{
  "spec_augment": true,
  "targets": ["voice"],
  "num_classes": 2,
  "norm": "layernorm",
  "head_dim": 64,
  "qk_norm": false,
  "drop_path": 0.15,
  "subsampling": 4,
  "learning_rate": 0.0021,
  "beta1": 0.9,
  "epochs": 56.8
}
Rows from block 4 of a small sound classifier, named by matrix and row number. Rows with one number belong to one neuron. Each number is 500 + 25 x the weight over its row's rms, rounded and kept within 0 to 999. All counts start at 0. Numbers have three digits each.
After each neuron's rows are labels from the 100 clips, of 14976, where the neuron reaches its highest value: "strongest on" is what is common among them. Only what is clearly more common there than usual is listed. The data: short read English sentences (LibriTTS-R).
# fc1: MLP up (model.blocks.4.mlp.fc1.weight, 512x256), inputs 0-127
# fc2: MLP down (model.blocks.4.mlp.fc2.weight, 256x512, transposed), outputs 0-127

fc1.299:505537532535446506488501473517469501483496501477498519513502496501534445493426483461457495451489508497501512518503547529526504517526500525480468463517470492481439496479484464439499496488486523534497474511446507478545455504489483546479450497475486456519505545520525519491504519530544497517530539501509521549492528494512485508508480470517478474529481482552500515499510492517503524504501
fc2.299:504505508468464507452520494466484483468534533468495483500510514469505509507487451483501483482460497513530462464492521520482500456529513505538491507481449519461524541500518546514500514525523518462496506519491489494533498545506472522496501496512465501546506524486527475449455523468471511486533459459468523495497457522502487471513476520496519456480498512498502474496467465526541488506543
strongest on: voice: female

fc1.448:502539545519452511491501462522477505469500510469501519527507501502535471497475483447460471493472503510499491513497559533505501501534511512482489475536464499492437480483477466461500515506491514532501481495435492484541450480492485559491493498474474470523490549511519493496480527508528494499542523508506535548503547483505493478498457457516485481534480482511516506503496480511507528509498
fc2.448:501482529466492514481536530463469472490524533472509446466511514463466501522485469481500488471472495494528481465479509542471517449515526516551492549474462520456527555487523543537511518515520492461502525519555500492497543535509481521460497494511472477517500508476507480484469490477474523499517456461472518478478448527503472462547466523489512486477488510508521489498458470495545488493536
strongest on: voice: female

fc1.24:499482466484542493505490532485493474507499493520500477476468496496465517531502510572535510492530495486499470490532498476475498495479490491530473532471517503492536550501517549537499480482521500476508463506516503532497518569497510455489485501528508516506528479496510500502499469491464502496462500466452464450484454514492491535506531538491511454446530519497475493500500477498512473501502
fc2.24:498571456516489447517474489544556544497508489488501542523494528535492508506521507490473462555484514513483481499529484505474490512512500483497513473519511513518489474499490462463502484507515488533540477452472505496503469477498516502534512504504489509435439537547512495521488518506528481453497496486492529536502514487454505508466500490502498537542517505464514493498493493497506499496460
strongest on: voice: male

fc1.376:495486461467551491507514503466495526537508506529498505507513503502481538492535510546526543525503533488499506478510474480481499477463474475543508518468517512489581559521473540527499509512514477450495501488526494516465509510507501467515473500465507534456510472475493484515504464470448513510473453479473467474512452483488530496498523555480517510448495479473475483500500508487515535483499
fc2.376:493539477521494441515432485528525511534493456508499550535457514512502494505496516504517493542513527512483484517529497467495488562517462500461488481538530504545486453472489465454486453474482509548522476497468466518505468456464545486513496508514519500446477521530483508517508529510512480493477525515504498516492540477484517553487494486524521510520486513501513498469513518517483492500492
strongest on: voice: male

fc1.71:504520535505469510498495470481438490491501503496502513520485493504533425534406490498464540448502516463499529508509543527553499534500489512482489466490478499468480488471502468469501478465506512523488467506435514483534461528497503530473401501488491455530516541502545525503536497532509497538523516516518498524488504504503448531512493495502488460488473494563492507498494485521492510500500
fc2.71:483500506495456484460490490474512488492531516466475476503506508456518523515485469489530485497489511524544451454509502506494485480531514497520529500486471529494523515497502551529485488524505527476485509526471473505512487497495496514497508531502491527541514525479512470470475545458468519485512493483478500478489478495525486489515477526515537469482495503491501457476490491537516499495556
strongest on: voice: female

fc1.429:504517541539455497487511471509470503491492511495495545515500502503535445503444481479461512455498497492500522515486551533541515518505487511479465459509475498475439490484484460448500521482489523532492459522450510498549469495488478520480442497477482457510523523529543530491532501529542493521520529513525500558489530488506480504504477465523475465533470480549478517501492516518479523509496
fc2.429:497499514479449500445522489463484490477527542465476497507505498459516504497482448475493486475462513510537468470493528526491495460519517501533497497487447514463505543493511529511474503526513535469499500533487495498544490533491473522489492507507464498539515526481520485449469524472481523491533476463474513518493470517516488465517473518517509469491478507516504476495474475537536493496549
strongest on: voice: female

fc1.25:494546516520458498495494511543507471486507498497499505476479494501508443496409488474475515455528469479503493498517536511525514505513509525527452480484485511487463562474532463440501474475499500506538501519459494495494509513502501510465454489511511465477508557557525522503534499548476494514478489494516502515475498528497472498517501489495502498538484506586510495495501480505495487524502
fc2.25:494543477532477509498524458518518518475507527479512480534531506531501504497503453502467524514446530477506484470500491549490465444538498471529519480489464520466510500522494527469520513551523504486476472482433528499515441523529487508529507488491443518513491514499532470469479476470537477525513488467449512478518472491476494472484496514464502466471524494484453498483495497521551507510494
strongest on: voice: female

fc1.447:499475514474520517498483552483480460472501499476503475462475501503456520525500492478501473472467477513499468497535522494453515479546541510556486542518489498511538542488453540537501482494525485479536509492561495479486552557503523505494515497443485481502485533499495465493474492474476499462508470472448517473502491470479449485503480506488512480475510457477568502501494435492525556509498
fc2.447:475554459535500473512495471525551548529480491505478543531524485520508511468537490514456510532468533499483511496504481515489472501498480462504542458509499489497482471539471480454465510536487494536483461467459517497507464490504491521541503496479482532467458513502488506513502487505544520505515525494489509549540527469491540496461501508507476536512484480487486521491514518498502523461483
strongest on: voice: female

fc1.288:493511485525527496506538482510438456500497509536484458507501485494478519479500511572510522483531527438499511491489501501461484463474448474538477517479528506497455567530534529483494539511492527467494488475424520509489479527482479462482504503528516532495526472492508484503515481520496500539470497475449447468483489534517521484508527514495495489489520527484443493493504454508526469501511
fc2.288:510569442517486449489470494540560541482500487468524501506490527528471514545511473497465486527469506495488479485535483512473488504508512466504523469512482506513506477505485499493526498514547482535533470451488500487513489501519525514548502482503472519450461539542514504486490493496541476462509492480490534485517491478446479507453499489479493529525523505472498501486489480503522501503485
strongest on: voice: male

fc1.253:506519542534455509492514476500456500497492511491498534513503498500536443493436484469467506466491504496500520512484549542529509514512483518484471458503474497479447499482485461439500511487487524526489470512442516495549451508490480523475444497474484452513510539517541520491518506525530500531519529506514506560492524493511491502508476474521479470523473480549485516499500503520495525500500
fc2.253:503512499478448493441507492472500487474523534465486490505505514456507505504482439488496485472461510514536463468508526520486507465529512511533497496494441500460514540498517530516485503526522526473492482523486487501542489540498470521498495499513460502545506528485521489442467529470494518479539477457473518507500465523501487469506472517505508464486488513500502487485471469527534487499554
strongest on: voice: female

fc1.59:497537544503448504490511485527488493500506508481492520489509506507524438472450492424469495452476519477499525502514538522537515506534506514518461462520478503472470536487502431453503495494499503546486474539438526495536476513505491557489434501506491475534507544526534490504498522544536495512546501506507535533504506501500507490503462496507496484529478501543486492502509506504496497502495
fc2.59:485447509471460505479522496467501496477484507476473470492513515478500479484468472502492524488465505528551486444484471544487489494539507553508538522494478515503539489468498567560468487546517502474466494532479505494489487513530490545447525529506504461537524501462513493497464489470511545503537481491466506469457459492500488500555481513497533468465474506511502508475497495506515499483531
strongest on: voice: female

fc1.228:490471475484525487503524535491496485535510502526491487484483495501471533501524512556530529506540526471501483474506513476487509489480495489530460528475527512481534563508526531511500485491512497473496461520509495538492512555497495450507463500530523531503534466506506508505505469495467502505469482466459451467498451526499506522498529557494519468468507524483481480497509478496501470489497
fc2.228:493548451513483447509459482545551543492508475482507530524490537528487500521508485489475482553481510514485464495526491508472496526509486490493513482520498507530493466476482478483505485508531491533541479451475482484504470465498538512533513499509479494434451532555498503508478518495528473464487504497491529518493518468452493518465482474502509530536512510467516501492499493505509497506483
strongest on: voice: male

fc1.382:503524558524460503490500474515454493484499502479500527512496496502531441504440484464455490459491501484499507516492553538518506530511500518468474477523473500494448464473478457455501508488487517531500465506449498484536457496487488544469445498466482446514496541523537525500515520516531494508535535516524520550487543485507478512511468465522484459524476474536504514501494490518489532508500
fc2.382:498489523486453490446515495466474484481526537456482483498496498449509502512471449471509482467486504504528474485489540516499497460519528505524492509487444519455492544482520528510483501502501534477507520533508476496541510517471472517493494503513464499531524521486519493450486520483482519497514479474494506505487477525524478469512470511521493464497477513521512476511466476535528487500562
strongest on: voice: female

fc1.293:491524501498440521487524492547501510505512519499478572506527506504512531454516491508493483479468526506498488500538528491517512465534529485565491471474478489459485550509502504510499516527507495485500436510463508516484492565488473519520480505507480513505497525504508448507493501491471501484527491473438512524516484509495535443493520553540492466510466502483503496502515482491512499480498
fc2.293:489525475489507504506463500489529494506471474497511499499517533496453514484539487493468516517430505507483450492517499516449492497554473507525493529541498477514520488499480497503495497537550461514508471474497512488492481523538504540517507473503476490485455537486489479511435479485511525470523484464472550521533520475425512513488479505483518509470489504487532535481506463480530500478512
strongest on: voice: female

fc1.488:490465481506488500490497523528484460511503501532491507496498487501474544497524498566530508473546519480501459494546544441511500474518500479532473519497511508504473528508537522510506477494501518484500462535486475535484518568478497443498476498542506519500554503524505493485505467485463504486463505486459446467488484529509489496502552522522500438494508530481476487496507458520507458504504
fc2.488:495558448493485451511484486540554539501506494484519518507502527537478518514526489487489482561473497502484459511516496510468480498511485470521501484525503512513512511505484477493519510504528483508548477437486490487495487489510515515550516492513480522426446537549503493513467504514506474464489472471495544515517511474446492508448493495496508531529524516463521492498478478497522491504478
strongest on: voice: male

fc1.276:487470459490535496503529508514490477500501508537489502499505494500458550508534511586527522482520497467503482492505510468475506468463480475541475533478523505487498559516508549535497527509518495467513451493499494524462520532483484461496491501512499531484536463494494493505519481491454499486480474475472452472488463510489500477504533523504500465478509508468476499501483476490504490502511
fc2.276:491573461530492446511469487535559546510506487488506521523482512537470505525507485496458488533477522504482488494528482512489490521514503461482512465513497527508492465503483464468493481510526478544525458459481508492505481487513519509546502488504474514442451532548521510512491487512541481472490511494492529529519506480450504521461492487491491525537500507486511483483493500496505500491472
strongest on: voice: male

fc1.214:508527539515429507493502479526482501476499499485502500509498505504541474491457485459470496460504489502496500514491559523538509508533520523488467463528471487488431511483518457453504475489497514549489480541423491490528458500503478546481467495504501467525525523537513524501502527554516485512536507505525523541497526518506491494507486470505495468540477506543498508497504497511498493508503
fc2.214:505510507488478522495532495483500507467496542474496468491513502508489478486470462487496484487439508497546480467500490543479484465540520516529523510481455538473528545482500556527505499540529475444488504506502527486499499534552491539471521517485459471513501512477525467492452473466503512495528476466459519475471443513487487464531487523465504461470516485517515485496498454500548513508499
strongest on: voice: female

fc1.423:506578542525504537503526502475470482475503514508513491509485484508480484490496526494499518493501465452495552515500493525514495490507483507522482505475505498468475547480484472432508518472512497477471506470492554504471473542504522464461480493479521477494516532509516484518498469508468500573492491501472475541509482503497488517524499513512491501484496483529465498504520496504515521479508
fc2.423:511538435522494445477449474498547547484478514457519506519490494486476493558481449507464492496465508489505500502545492519491451502515494451499540458506451491491520474529491490495511516506523496504506471462499485474537498505504512518561474473499452533469489545525534504447510486489560497461530514473493506478542478486482480481438501480482491522508503500499489514492485481514523501511511
strongest on: voice: female

fc1.250:489462450463496471490509502495532509530516498541491526509493498500495535504551499561527516502520523508501471471523510475484498493462487461537484505471511517474532548514500517522501498508510503473511435513520486535508521547488487459513471498518512551476540467502499503489508497489485507482498475464471451483497441512498515519494512549511528477476490519468464475500491508504492488496501
fc2.250:493568470508491434519464488521534544530490484490492555520465527514476474492477505487490465551501519528494478504543472500481491539522487492498493475505514514512493478460480460460477452491516481532537458476469499512504467466494531502492520514508501476428445524520518496533489531519515502466472522486480524538462514480449520522506500499517506536515487507502533493476503498492502501476486
strongest on: voice: male

fc1.257:497511543508468496507514488482452499526507515511499510502480498502531423484420499477479506450499528476502544486490533524553511510507500522509462453495494506453495565474492454443498455479499495512478486530431523499532459525507489520472418499483505465536537512496538526516525504561517500532513505484502488525482493501497489515513500527497502459494470492550485497498505511504495517492497
fc2.257:463497500498438462466477492486518510495514506465453480492511510475498506507471463499519507520482536535568456455516480524482493506534501508508528504491472520492529487484491556524458479535510512476485497518471485512505480481497498516486508556498491498510504534502520484484467520447501520495505503488468501493480483490502497505527479525501529474485480499509507470459505489527529507494547
strongest on: voice: female

fc1.147:493443467497482526500536559516528507480497515475487508454508504505480494473528518476468481455494500537496497496544503502507540472520577523541506517497511492459499523470492518507497483512522492492521452503530535510466549529505489476490511505492512470490522490496505483501495476499549508434528489459459504501479469505484485480510510533518498518496484489499544511503517465491499510489495
fc2.147:488557474522525493512485495509529523518485511497504491510524496501452527494539475507455499540459508508469476510498509528467469477528501446515519514511475511497497486533484474453494537527523468523524487438494493457499485508499496546552532464511459526447440510502490501514490472518525508489500510482471543533550540471461515469438483484482498539502489512475521505518491475493520496474502
strongest on: voice: female

fc1.192:502536517513507531502540508492463498485501520498500510491509502504502455494449499469430528466471518443497568503496497552538499485506519516535532463499483496471458509492529470499500504480519487505481534482469529471475491518515498534502458499521482464490477522493518482518521487536513498546549493506488534536523498517489488473505512504491487516512470512532498508500499503497518477484501
fc2.192:489504470505464522472474481469534507495465500493482495506540466455516493451501478500483511497448530521527502472496473527500495485535487525508531483493475479483535480500489521492462518545490520483451475521460504506523470513516476533515511510500487493530501510460482499475476487459536562505539495481476517516530482478528524491491501514513497505463471502509482531465519497528527500469544
strongest on: voice: female

fc1.247:499534511523418498487509474516476495478499504490498529517504495502551465485454474484464496448491529540501470506509570524516499503542488514492475464515468499486437504487517462443503496495486537524506465532407488502552436512487485537493469497507486477524510536531521512479490523521522496507535521499492514542499523511519507494500478466528488467543479503541495503500498474530507491513498
fc2.247:523517497464498528486522507493501508473517536462524475487496518505480515511506468472482476497452487510520463470525513524466514451539541503562502515486462514476541556499500541513532498527538475461519505474511501480502499543536499536506523488503463499504481524483511463476440493477474493461526459445457541476501451503474480464498477520474527498477536505472536482495494442489548498515498
strongest on: voice: female

fc1.206:487498519495494484503550521507489500517525504526489522480501499496520458485476511474438517478487571430497522467495511557524518477496523510544512465507511532479515554480532455451494442492499486523471495523484511515501502535506501478510431506527501485471505478508516505521507496551532502512531477488462504521509471523500511500499512530510509527492478525511504483498500495488505468487506
fc2.206:485462497496456486488492465484510513474492473476468509522509496528534515490484499514505537515473507577515484468497477496508468543525491518467549481505503516523514457498479516542471483531493525512460489516426501486512444481496523556480538533521504490532496508478493500509480502475518503516540516514483508481486499450513510534517503503514534466493499523491526485454519507526489490504497
strongest on: voice: female

fc1.368:501542491553486536504551477497448492479487526472496516508505494494515472435484502509490468465473533511501509505518512481506492456536526492540490484468493502460447547508544515464499530505493517466524539474424520483507445538496487509502518496525487504503500512493496464491499496506521517511492520478447500506491495539521519447504521512516470498509505516518505510494532427515529470470502
fc2.368:505546466502499508494474504504542511483500500474527492485517524512455509510528467503460487522445515485495462487516500527462492469541515480533499508525468507496523499515481508486527518536545479512532495463497513475510487526527503527544523459508445519460463541522483471481457485496531487457509482459457547498530499471444500475461496492471507524496521507475516505496489464490542498507496
strongest on: voice: female

fc1.145:502511467531489517499490471501459442478490500503503496524474483488505508502470511553528500459511492497504469519518508449461480484507486490528462520463512501489447547515546526494500535479491522465516511449449490509491473545476494464489498496532508525480519532508494495483491493507467500505477525472466453472478491538521461501507522478525474468488548528509477512496516417519518464506506
fc2.145:494559442512491473498481496525560536503504503490516507500517519516464512518530475494467489529462515483489479480518495527472488476525514453529505486510476512492513492517483478466520513522542479522534482454500521490509495516524497500578503481508453541443462537543514492484481480502550490453496477465472538503528485474448500478428491498486495529506521510471500491488485479503529495497494
strongest on: voice: male

fc1.7:499469432480495471491476489483532525530503503527487517518485500504503548519526501576566531519537527511498448492532526456484506503486466496516461507481516501499513558499491529492498465496503509463515435514497466542514491544488508445492472500487520532483535493506512504497508478496447499493472498469474457487488471510506521539510514534513523455467500498477452486503502501508498510502500
fc2.7:508533465507507450511478501539546556500484493473526545503456542555482484519502492485470475515507481526475491513556482490481510525497499472501494475522502517517500485495487462500525473489521466524547450473505507503512496496499546496527509489510488493436469504545513508509487483507546475449474512485492517486495510490439493510466520483509508528527528512482521495489498496466499495502448
strongest on: voice: male

fc1.333:494459503454540490509521501475477517535525496528499508501486503503498507507498514517518524508508543449498535461481483525527491499471495462533494488457517527463562539512482496524501492483523474495510525489518492505482503531510495478511442496487505525453537466503515502528521468522451502525484456479486464468516441491487486521494511545483534502456488492486478471500483516491501515485496
fc2.333:474495473525476457494456478514544528517482472508471537515489489465517495484491495531513493521508530537518489497527482478510478546533468509455522473522503509545500441485496487495461467508475513526487462525463465531509473454478538494487510542512508500478506518506478502500504511479541522491476541523497492499475517487514522528522498480543505501501465512510511495464518518522497492489540
strongest on: voice: male

fc1.231:500546537524475510495528485494443495513497513505493510509511500501525440481437497487463529453487516470501554500496529536541504511517489515507488460481491497458468510495492471445500504485503508517464489503433539499522461542506484520486428497484495468533491527498530508498526495531523510552517521498501501549509504506505508503505494505502487493508465494553477507499510496512498516481500
fc2.231:499527473484455494449467488468533506466500502465496498506502501473514501521490449508493491504451521517535459458520493522488481491529501503517515481504453486488531498496494540513492484535518531471488474512453493495536463540508500534515500498500476516536500536485516481436459535456506511473542500465464516501517469489511493499494489519501525463475505501491506503473500467540532503507545
strongest on: voice: female

fc1.437:496480471482469504476464540565598492508517491504496567491501511514491538513537485483514502527507496481499482510515527482532530508511524508522520505531481500526494466479520488501505473509516475522526490497564482503442550496497521487507505495507504498456497540539502477501513499509476474458524482524504534511499522518480484484503476483523514486539465500448513497499496518492468494526496
fc2.437:515510501519485492520517483497473495507445489524495487521511442519501464474442499494472558466504493463483533537469467538521473499486468503484510482503509475484457500486511449470492515485481523492467478501450534490493473514513469511485467502498507459502497484488552530524518454544529515537500504510529508516503516523524491526523525501496476526485505496544475552528505526511493502489465
strongest on: voice: male

fc1.272:507463474462525481494479490506520514536511504513499534496459502499515520495494497504541509502532460478496501498507515480502518500464505484537461493459503503474549594511489519504499491481499480466511500483501487506506524511498496464491455501474519526453536505503512510504528467498425509493466479460502443468490452506479508514502533561497532506460486485503482486500502524494486521499498
fc2.272:471533472556488433508452474536536526521462485522468553521503513505510477488503498521491514540495528509505488510525482509486512523513446500473509482518513480517494451485501473435466459511486501515500453512451505527511459468479510471512491535493492502461480518541524498510520495485558501502474533512487487543483516514486531521495508495516490488501471494501475523463514548508505503474501
strongest on: voice: male

fc1.244:507526536518484531502538511500473505493502524496505521492497504503501440523452502466455536455487498453500571509499519549565506521495510513508511471504487493464445491487504460471501498472512485509473493481473550486495491521514500525489433504497483448498492535497540504513543483532528494544545513517503522543514518500489458498505511485498487485510462495530495510502490511497491501492500
fc2.244:490497484510450501456466508466518495485491505469468474477515472442514500473468467511503483468479530519547489463514464504516498503520503524495533494497464495494522472485499522502460503524494536484465492554492502504516511509503490525487493517498501501532518523464507504470494525460525562491537516502485495508501488496551511497523508522526501494475478495542489502480509504535507504479555
strongest on: voice: female

fc1.142:501537543526456498491502457503454509508497504497495537531505499504534443500427484467459501461487528483500513511504553531525502524515487524478475462514474494482454484476477453455500491487493515536494462510435501491544452502491485540479430500467482451515489537505533523496515521525532500523528537509518506554492533485504488514506477482520482463511459475538491510501499501518497532493499
fc2.142:487494515477451495451519502460490489485517528467476483487505503453502500501473452489509486474473509516545473453492507526495502473526515511528505504476452523462522535486517538516471500524517527466488501545493492504529501527503474522475495517510479489546522518474528483459477515466479534492524475469475510505481456525516487481532481530512522462479478510519505472478476482529525489493557
strongest on: voice: female

fc1.11:509556527534485518495505489505458489460493502479506498499508494496506424480419489470439490448471517455498537524497516546508501503512515519488496481515480491490429488475519463443500502491498510509505528489448528478515471524500492529478458495511487451513477529510528493493506502519540502526532538501494518533490530519505485494509501465497480514526491508551489515499513483511520488500505
fc2.11:516516476487468525454499484471512506465512534466504464498514490478507505512492448497502506485462502514524478464515503528504488456538528486536525476493440504459528537517503542507503502531518522466475485501462493482536487543511473534552511486508457530550512527483519491444473505481505509493534474459472520478531451498517488471441488527481501479474509507490493479489485459532532494511534
strongest on: voice: female

fc1.304:502477501491541514503495576512488447467498490485504465439459498497438506534502507504521477467494461488499478500543480475469516486514527506536473560505514501525529525491482541534500487482521486482532520487578511492449577548502535475493507497478508489495503520514493477497491474484488496472480490481451495446488474496486452506505514502486499470488537487483541501499500441494515520517503
fc2.304:485577445533481476506491472538555543493496494476501541524512493528509498496518493503451489527469523493481506497505477521494470499490488462503539452511499494495478474524489470458496517519502512537509468461460520481514471485501501519549511481503485532457455524538495505503503514512554497481522510489498522535525517484486507497451504495509473536532513503490481516513506516517506499492477
strongest on: voice: male

fc1.83:499470443486527479500510511485501501520498508526490508502482498496479518508513507578540528497536517498502477492514497453477507491464492486524483521458522511492530565508500567530500489488514493473512498494509487527489533540487503443498492500505515530475540449502500508504509471483461509482468484468482441451482443505497511515498544532499505485469518505495476491498500475495505493498503
fc2.83:502580455523496446511477482543552523507510480498520532526483519536481523521527491496478478551482514507466478508529496507484483516517487470487493470519499515514495472504490456453520491497522487544539471454472490495511464483501521500546509478504476526449440524552519499505483511517530465465490506486492537524514514490457506516453493484494504520543518503459504494499490500500514499506471
strongest on: voice: male

fc1.87:507518542533440504484525468517470513491497514494498546527518503499535467492465471464461507472487497520501497513486568545523512499524491510493476462507460496472442508491481468441498535497488527524498468503450498493543457500491473522491456498473470467497510549520547521481508498517532494527517515500513498558504525485509481488492453465526481471535470479534484514499490502520493526513496
fc2.87:505511501484466499453508497469493493473510536464488493503504509453492506503490442480470476474446511510536474469508514522481492463534514500536516499498442498469514524498522535527482500537525511475490486520498503494531501542507477528495494495518461494538487530471520478448457524461498536474549488452457525503503479527497487465515481518502509482478481518496511497493474466516544482483544
strongest on: voice: female

fc1.221:500523506517416505485496472514473488485502503488495529518508497500560470468440476477464499440494532527500479500516562516537502500547504514499483451505468500484447519493517472444501486496488532528508460540413487501550446521487486536495453498507494485528522539523517504481497520537520502514535514496499514537502518520520512495500485488526493477537474505551482498498509478525505491505501
fc2.221:514509489464481527482522502497511501472502533464520469488515530505479511502510462483491484502451487517524456469514494529464504450537517501559505518492463501478541548504493553530526513543539480453513489480492509487499488550534499537507534492503467498510480525492511462477432492475486501464523466439449542466508454494472480468497484522471528484471537505473525499494496449496549500509505
strongest on: voice: female

fc1.146:495520543488470507499527449507473539499517523487514532522496497504543474504472512479489503501498488472499545501472540561534489524479488477499501439485482516459481495495503457465502505486511500493492439462384492487536448517496491554486431506495486485515500546503545516528521510515478485514549508494518514524511505496489482496501472524514512471484475500510484492503483512511495500486502
fc2.146:488472528525485499486484528477510501519452516471466469451516496442471469476471497489495476474496522514541495485525473513497539489551525543508511538475489503480542492458508532485453473527486483492480502559536516522489531498507490510441499523501499458508520516458517483502503467461535565484488521484463507493448456511521509484564506536516490490455452500536525518465512502486518500465551
strongest on: voice: female

fc1.151:504483514474560512510496573491481460474494490486510459440464501499428493532496508530506477481494486490500480498542479477458517499503526512529480555492513500508552527480506552541501467487540475472530492497557509501460547566514528486478511500506506474509498493494504477509483473473483495469480485472450506449479469509474469518513512515472509473459536504487531503501497451480517493509501
fc2.151:484567443527486463504484488545568550498504485477500544516502506527504512499530503496476480545495509521478485508523483500496489514499496470496522457504505506514484468516491474467498501505505506539526469458469512488505480482496519513545519494503501528446451533550494510498500515514533493458502514498501528534514518489483511506450502493515486537542513503472501496521512497509497500492481
strongest on: voice: male

fc1.234:501454492474552503508495568488500473485494504503503478449462502502448507543511508548528498493518482474501491508536489472477517495471514503524485549502509498503532529481520560550496465476536480467523484499565498511466554559502524464481501508527495483488521473494511493513494461470484490471479492478470486446478472511480462527515528524491501476448533517482515511500492469485512474512500
fc2.234:488579447508497465518488506543563543505519492483500531496506522529488521506522512495471466539489498537481480497525472502481509517493488468496511474492513521503504483518486465465496514504520494537546465450482507484493490494506513522527524493505503521445447524547501515520499523508530486447510488491498537540513494481469512504463490499506498541537511505471512484507491491492498499496472
strongest on: voice: male

fc1.9:503522548516466509492497472522469502475500504469502526517489500503526456496461484446461478488483501497500495515493562528505500527527499518469485479544471504500445468477463457457501505493492510536508467491450496477537454485494489561486474499457480463518481546520525509502493530514538494497542529518519535538500554475503484505502449451512483470531481469520518510503494484510495544510499
fc2.9:484469529473471492465533508456465485494527535473474472484507501445495503509474466485506491461488500501535491468470523527491510458517528503528501520476460531453504544485523538517473511509505517473496525535528489501516536521487465514468494507510474489529527509474526492473490500483477532509515464473491499500477462533521479464535467514514504476481461509524513470502456486519524490487555
strongest on: voice: female

fc1.85:508520535533448509485521470510471511484496513483499544523503502501535449511437473465452510457487511508500514511485555546539509515524492515482479452506464499476443492482486464448500522485492519533499476508459501484541461487494486535482455497478474454505508539529544524481520503525542493523533520512519514553494525488509466500502460461516482477538470483534495516500488506517493521513498
fc2.85:495498510481450507440519493464491487469529539460486488501502499458515508505486446478488485475464503506536465461494519520497495458520517501536502496480442512461505537497519532519485509522516535472493501530495499492541499537495478523497493498514467502539513525486519482442464521475484523487534474465472514510502468525518481466512482520516507469489485515513505476501476471531535485497549
strongest on: voice: female

fc1.226:507512534504517529498502522528504479441503510451513478481477502501476477486506500422468460508469448484498519515497514530501506495517534517479493525572482497521445451475463464479503509499502489530506518474516521470493497475510509555479531494462476459500464524511512477512482504516568484475541512514502561509498554481487469480511463440490490508523514483487544511506491483485509537514505
fc2.226:492458532504503527488549526456452492499528520482500442459506459470485489498470488497493515457513484490515533487460504535521508465503548492497509528460477560453497510499524513501495537480481509497459537545545495498503552510493475503478485487496487491530543470476505507492523473511506533533507488519510471483486482532552492465520471484502466508501472494554503452520470498519502501492527
strongest on: voice: female

fc1.296:513531517491551541513505534532515507486503520467515493469484509506476463540486517456485479517491462425499562524478500534518516516486523504510507497535493503483494486469505475506499490479513459524474493452498538459458502497513517546492460510507481456483454546509545495562511486534527478516542500519508554498506525497474448491508486500484491508495492500501533510506471484473493492509502
fc2.296:470435522529464507477493500480499496502488491489462489479530463448513485457486499508501533464502509505510535469495476533529512509515527532476530506486489520486499459492503519514444503519468521524436496562511524521499525491495484502467486511505516488527550507487502521492534464483536566532508518527507467500487479498551505509544495517530484488479437503547474498487511535518479497456547
strongest on: voice: female